Weights of a small autoregressive pixel model.
Model: 16-pixel images, arch transformer_decoder, width 256, layers 7, norm layernorm, activation gelu_tanh.
Training: adamw at rate 0.00096, 10600 steps, batches of 192.
Data: trained on Sentinel-2 satellite tiles (TerraMesh), 145000 training examples, 14.0 epochs.
Rows from block 3 of a small autoregressive pixel model, named by matrix and row number. Rows with one number belong to one neuron. Each number is 500 + 50 x the weight over its row's rms, rounded and kept within 0 to 999. All counts start at 0. Numbers have three digits each.
After each neuron's rows are labels from the 100 images, of 14976, where the neuron reaches its highest value: "responds to" is what is common among them. Only what is clearly more common there than usual is listed. The data: Sentinel-2 satellite tiles (TerraMesh).
# fc1: MLP up (model.blocks.3.mlp.fc1.weight, 1024x256), inputs 86-171
# fc2: MLP down (model.blocks.3.mlp.fc2.weight, 256x1024, transposed), outputs 86-171

fc1.201:524471447447452502488395474445550525506517570486505409519457502522603499468507409515527506475469501456406437406531557529551710503493597491574532514514457489542533510542514504569454502511557539498541511551560489479536508521629423523513503409580513552525501565
fc2.201:559565499552521504495521501410461481481452553474505474404452533461473537512473498484475475476502468341450536444514451560464509481411551596467421507595452559480507545429385482531519491479457491533518597514539493508578546486409631569545433555467488431526544459
responds to: water; built area; bare ground; main land cover: water

fc1.287:471559477473499521527510516540422484455479512467456406566483565501571510566444507555561478478556598434471572459517517528512508558486520471485550468398535536520589495531500565538532491482475460511432506495507491429495609600580438440523446562431448501510529483
fc2.287:564516544522531550516547471435506554534539580522533495478465465521471545536535473544335498515496575527529539504467484421427542480637546445427501521514567381413526458451490462404547562509498556463541504536441566563567477496533554483483494408565534458516513482
responds to: crops; built area; main land cover: crops

fc1.749:468541516474517555442477553436532448477506548475494501493527537479524500539497477458506444471440589485500431436471579462493446467518458462536511501491565544459456614445595498468509566543531448484605476525460478452501546513550547449536548459460478438418497583
fc2.749:483449476518493537508525450535513510445485499479542485474510487474470491525487509507454526474497507522489469515491445457553465553602565468554549600517355539613481373522451581471488410518403707540518478384501429530540491551498504486506513508506551466525513495
responds to: snow or ice; main land cover: snow or ice; main land cover: water

fc1.322:538544568386497478464512534390518377531469449366520468644480511511496560507559436521436478408480478583510473480470417555494467504501624592472540468542433461517530490485516526388595497531531481551579541495544426545513456495500458551503597506519507479504547528
fc2.322:512430467482473420484553396470508459460512482399545520613526520416424459491490549500529492540477532577546506525480515650449391604569462553586473510436506511493442496446553573507475542599461542497554453546532485575527505467417567507452516514447530535461452467
responds to: main land cover: water

fc1.425:572532531485517450453553482501493438465557581557531441537393507553513504517441524498545527455531583503531443458636425615527483457516479581463571506489542434477435551514454493465517586633442502521573563572575497453455547477510504400482546498520567504491505456
fc2.425:469409527551570556500482435489511439424528499492522337572448504605515500472456538441570455436429570458452431441587465527451454573402399544515505478457494472399467467600403467495491524552519475496539534504554550412387499448435457422476546454498546470419488484
responds to: built area

fc1.699:510521601496583509518479441463490448475505556443451472499460496558566517437556537472546460422523509462535484484508560497497604526450605524470606415479598538480470522540561507505475544514563488527537543589561534450537489485498441464439433561459550508502502486
fc2.699:528501514520496592499603443464473455501494540426495468498492457506546516519518396502541469419501512515498524465472444519500612585373557541495486494565500533507451505489450521500483472440440395525570503418512481425462475466530554515494360491496486415442447499
responds to: bare ground; main land cover: water

fc1.524:531486489455479560569455458411446418487568503506507438598488521499547553550589484461454455446485500528439469517510502510492487609556559564482526524522491440472440535470467476499507511504498492487569547573623586550533558428536510540495463488513454465423474493
fc2.524:470510491515521626490424472452514466490534551462540472450608509491428508512467422502518495513472394461430460502529444452415508516464466492547417563483580523455452521573498431474522476464588443431480466449450549523416490455440451478477465403494529473535474469
responds to: water; main land cover: trees; main land cover: water

fc1.328:510580459423527402437497522446489499529527507545517552582601579507479452544451562541399563471498551454432490506514488379553537513477530515491509494583587536518498532474521549533469491544652585499484480433510476534528501560528512490523525584503477545545480480
fc2.328:466566455427508515453481539420513402527510535595452504565554523508424409531443499535515565486472521520524526510424504542476503452482474533537573552492558525523593546508465476522493531546540515433487508472419428523515521544405488511456519609480441552538498507
responds to: trees; crops; built area; main land cover: crops

fc1.715:481495540529604474490394535526594585576486445574524544526461588482460550458511490530495502413508499423515511409638523521546572516490535487450409443561571504495456520499545566475494531572510514524488379458517600438602511539552517427484573523465507572438581490
fc2.715:452424485549508516534431512469500528532461501500567530547483495521415464416526461501565524553483457520492531380486475508470489385457522491481508605523532521498449365506495614460508507530565454526421345545513412521503473479580606431547498481427460469500534443
responds to: snow or ice; main land cover: snow or ice

fc1.73:477513418508489479566556510531522591538546455503546450567506529473437401424544512569383476431542480490481585534474558639487583497460519481470496545560476567496532448540535509510541425489543530501353581519476499499492461471449482470321528481505464527496482499
fc2.73:562566512459473539505519525476513426550468448495485483548477522470510468458500481494569502579488503514487518476489574484459504459486447593494361363508591405523506582488461454568427608476512391597643479524544459385426531548398439545500492452467405519453552499
responds to: bare ground; main land cover: bare ground

fc1.101:637484481468548557507511410484588465506495520435498554500555528539483529488380433503466566546462522571529500421513472515413566437464549527475551498589595464539478500437527480433493485655491446536545485466564463488551511524434491485543489434460507458573495523
fc2.101:486530614457476509543566572537430581512458515591562528494633548485461486514424516533518556615579597470491553474541499533451490477540497459368509404540454494441557499485529535443498545402492491462421554408535473531490491512481509499527476457497604516536532449
responds to: water; main land cover: water

fc1.498:556488460449580428422607589500483539465542418551422591453555368510462560499542560543504472461584627491532515513547516566459506556593442461476506435483502576453512510489489481579489506526580522511536564500481472481456488503438536404503513589462570526537461447
fc2.498:542463464488540372447482471468485550442505504405508442442543495454463565452555526501386467466512520539585452508571446503534454542480498493566570430417508596412491596543500528467453469470526517531498495609530439544556463515538488575526549600451584483539503519
responds to: trees; crops; built area; main land cover: trees

fc1.740:546520477510461429489501481509548468526486494500472489573509413516483497422477544503539478521488583565548499468545495426551444511506462479533457561497473486430553489595479457448483542498474518531456486519521464426568585587504525502534553580515527522504553500
fc2.740:604470438543531498504506500426438435452518533396424526493355579498500556491515475411450472479483564510563432559521499532603520508466461563432516446486398404418434532448431515598495556415445381526457461500514464471546535442552528485545483487494445533533482517
responds to: built area; crops; main land cover: crops

fc1.629:430486365403489439518621445444531530527415498386505568556516499467505482500495430563504415460540478517462555510459399504476492483479509501610534546551547560523520457543459498531562502469508525536595512516478514525474521493475478445591418569486513577474523491
fc2.629:509529543489488458525575480512508455545535540586486541614431505468456555483569555490426465621472538545563495498487540543534485607639470457537497422476449509450450533524576531591509528509491584497457493526568493427472511472473600495499500464534360518507483548
responds to: water; main land cover: trees; main land cover: water

fc1.195:518510456475583510511530568407472513468503498485535484613574436521502541463519512491540444404517521506487570511516463494455551544459530554505531460452580603520517495488490543579458470481537620478588520603581490466520492445539511465475432612562513465440498418
fc2.195:538549508491642491551543523589490496469444583544505551567533460510504479446475436481459541594535551500502553513470434510551509492551417528417506524500436619443500495439523430479591479461468414494532548461536476420491525470521492539529537547401405525520573467
responds to: crops; main land cover: crops; built area

fc1.90:447546446461494529452475472471458460552521440432465489509500477498557500585458450463464555476573421432476492520508532471583513440464417481453507449414546535511512635478467536615397528521448442521566498557402645499531531573561424486474465408453389464463505522
fc2.90:497455454508477494485478471541457526478526476529536474463471508467500494491552500505498508499514484488496481539508509460504427598675616481525533563509441483552540388458489559429541423563381695530554527421514285483553488470451547565466492511521494465493555462
responds to: main land cover: water

fc1.252:509482446402656474439551499274487592520559466476504548495463526526511495529459517427554506500487489490512529486542493535500625569555484606450523506491458513494546486503443541553507442520524462503523522558551557475526519475571529475570553577439449580432480553
fc2.252:476568531411505511568608503568544496537432524583456549507568401563468541549503504531468512467463574526532451561521473546527432385535544518527516556484621480514512549470596464385583512507538563427494558454569534442531477542442471462472608486541528506505513414
responds to: trees; built area

fc1.94:503501551520581610445529531556491447547435541593557409423489450582582517453526492554491476391490508470557520489550531469450519543545599514502557385433556524457563554512546551586563486479477490523552545507507575504555617518541582474496515467541489518528513585
fc2.94:493430521501470530484506515607566496421460454565487394613474439520437501464557473525590512411437507527448577476506446444498452544491507541565471492480521495476532495462510496482522528472550517483527489627450486421441472528455482394435442446568631475540481533
responds to: bare ground; main land cover: rangeland

fc1.218:484640545506555524405423536421566496527439544557493472502430540455544487508517532488489412486571549439497516552646510528483559446490559511528551508516500505517467518480563447543489526588576545547564605473556454578443543475443525467435624466485450541454535501
fc2.218:510439424494531550500439471517587475493442521484466462418446506485527549472470471506424607558478437489484532576579537506456450588518443593478513511512396515517463550510476451508603608550564530594509516555524491470492507549529502442486595588484492509510536466
responds to: snow or ice

fc1.5:517525538434531494551492416409489541530502556441553494563528494448444456451497475464539507505483562499498533580589511462543442495471494543478468469466526491434521434467520570543447605510461468511464513455487583470533541483566488502581518580446462543581516476
fc2.5:559475593553485494521548374482541459576473518458440491441451542491538512481492544406377474426478573502500515570566451525512490456561545555377485521499502501529537610476453464458502503473451470454510418535638567475547584523566529564468474599464569554488494553
responds to: built area; crops; main land cover: crops

fc1.631:509486501493492505441525494496625522437375560474609478448501465497554576497618501515376504517542524489517509502560529563418546497520574479464494512417502515505597622523511555566599516508451488512507470418581496513516478477575468480557511516515477485551548526
fc2.631:465434542606544543469487537528553453405415489436578422416540442494512595521500464587481456506474557534461512500540484439423525470443522539590439622503525462470540443547483483462527494487526472506570415478487481522461520496448402464471438487450531441393553556
responds to: bare ground; main land cover: rangeland

fc1.202:480519431482562519473491437595522553479537538486525524540468537522545483504598417469501516567527478295562563466571621495504531621397494491470512460643594529531497547504597544491490530487532539489545517453492490498483479475417502407458490537450450519541395485
fc2.202:470489374431481546459579569550561472547448441440537503554513489516495493535418468515570501444540447483559535495478489464465472466568416506470530519547469388469506468508461434415552525526512434489544519468498449528530511525453587531557496511489455467569545537
responds to: crops; main land cover: crops

fc1.551:472535474574500466466550398447478517537555552452506509490486591446492540462456543537499461456508446519447479559501521447551582644516576519550520485599458492482556483505407532526500607458692355381420424619452359510512532428481490464470548424566496499528464453
fc2.551:472516440480527510524460472412472479563457495420419524535535517528528530497477431470526492462518500479509511514500534465492567375486470563502367561452502409439515509464581448515447472579216539609525515404496559384443448510438484491538387473497489475495525522
responds to: snow or ice; main land cover: snow or ice

fc1.434:570509483536427408480477473524431440584446527482520475505549501483531582421569456493544475533472464531628530488406499540465543526476528533534444433483439536461471564472551533483524500512526538558532478493544477543425560469541502455503545583488460463589517477
fc2.434:568604442538531487525462416523484483519483570513470507400480557510534465476547559490458450496487480486550489556527517398532595465620467422392557431531434401436508510526518456453454514473481490515416410567436534454621582485556518554487465462440537505539528531
responds to: main land cover: crops

fc1.591:685525453456549573490540571506480552508512600515556471489521415507583560467554464558453529532581609480503522484490526404517566563587524522532412415477528540497494530518558515506513413504448528483457489433555560501590547490539557502583555491495495452466449407
fc2.591:345436463498514424541443583468495413372486494550532406443476565506427446479509545446515507463484490557496499400500465571498425418357544496457545498488526482362503521490487526555512572520551462509486445622476486499423584537506431568446518481453511446444491555
responds to: bare ground

fc1.281:665490494517530498503483514527463542566547548597509449510462478479452380435505477478483596543520576493457518490521498601554468480610572627462548526490572580526494508454548486473469439538521503424495573430494487499515499428486458490535441460437527474503435435
fc2.281:496501536549485481446465502460545541516410504441481499497462545511522501628494500480525561574480481547441438491497515501468543457477478461582464569446578362463455480494464491436511440542542454559478433507432490509511513524512556470551456575547482470421554514
responds to: main land cover: water

fc1.21:530524457505460490528573448510642504431456565507455508562529488420582543487460427537473598511526480590443540589541451503575541516450492451544454533681615500566495571484458418530535539565493478497560614449451517510470432535386443509595550468465414503471448527
fc2.21:470495496444485441458502576535416481518491513497520490542488523518525430446554517509369475484572480434584482552536565521479458571536565579510548513387445505498589451466542541510444425524512516518417495451559542546544471490470540467529493548435580540533497495
responds to: snow or ice; main land cover: snow or ice

fc1.165:486476504476416514497472512449497464634520460522541442515543532566529481535540575437486465519492548419530485479500586493499576546550450623367475579454534478459498457422482507570405516507530493556535532565536530466602491562538551545505450533469436610541424547
fc2.165:595446435515510536467562385430459482481504413455470559475549474553532560490431474516562468395460554474443448410494481486493529402533534430550463376497494448526447499587475438433590542455456505456462520545470476520500520504457536480480605502537542477472505518
responds to: trees; clouds; flooded vegetation

fc1.463:464456432477500485493426549478551467451476512492496463533431445524498563432536513555530429388509539450484520564542476519466506618483531498556517480449492572507505493435553459596475595511557558452440497470455625523407397484416420387471554537607522569559565464
fc2.463:494464483450493540483490451489520507462475504472462456598439528494413437549590556581446537503490510553515496566492529600461491581587514523502571465442423553506472567502491502529548490501449474488528463558526453566525499497551476545475510531526442532480512475
responds to: trees; main land cover: trees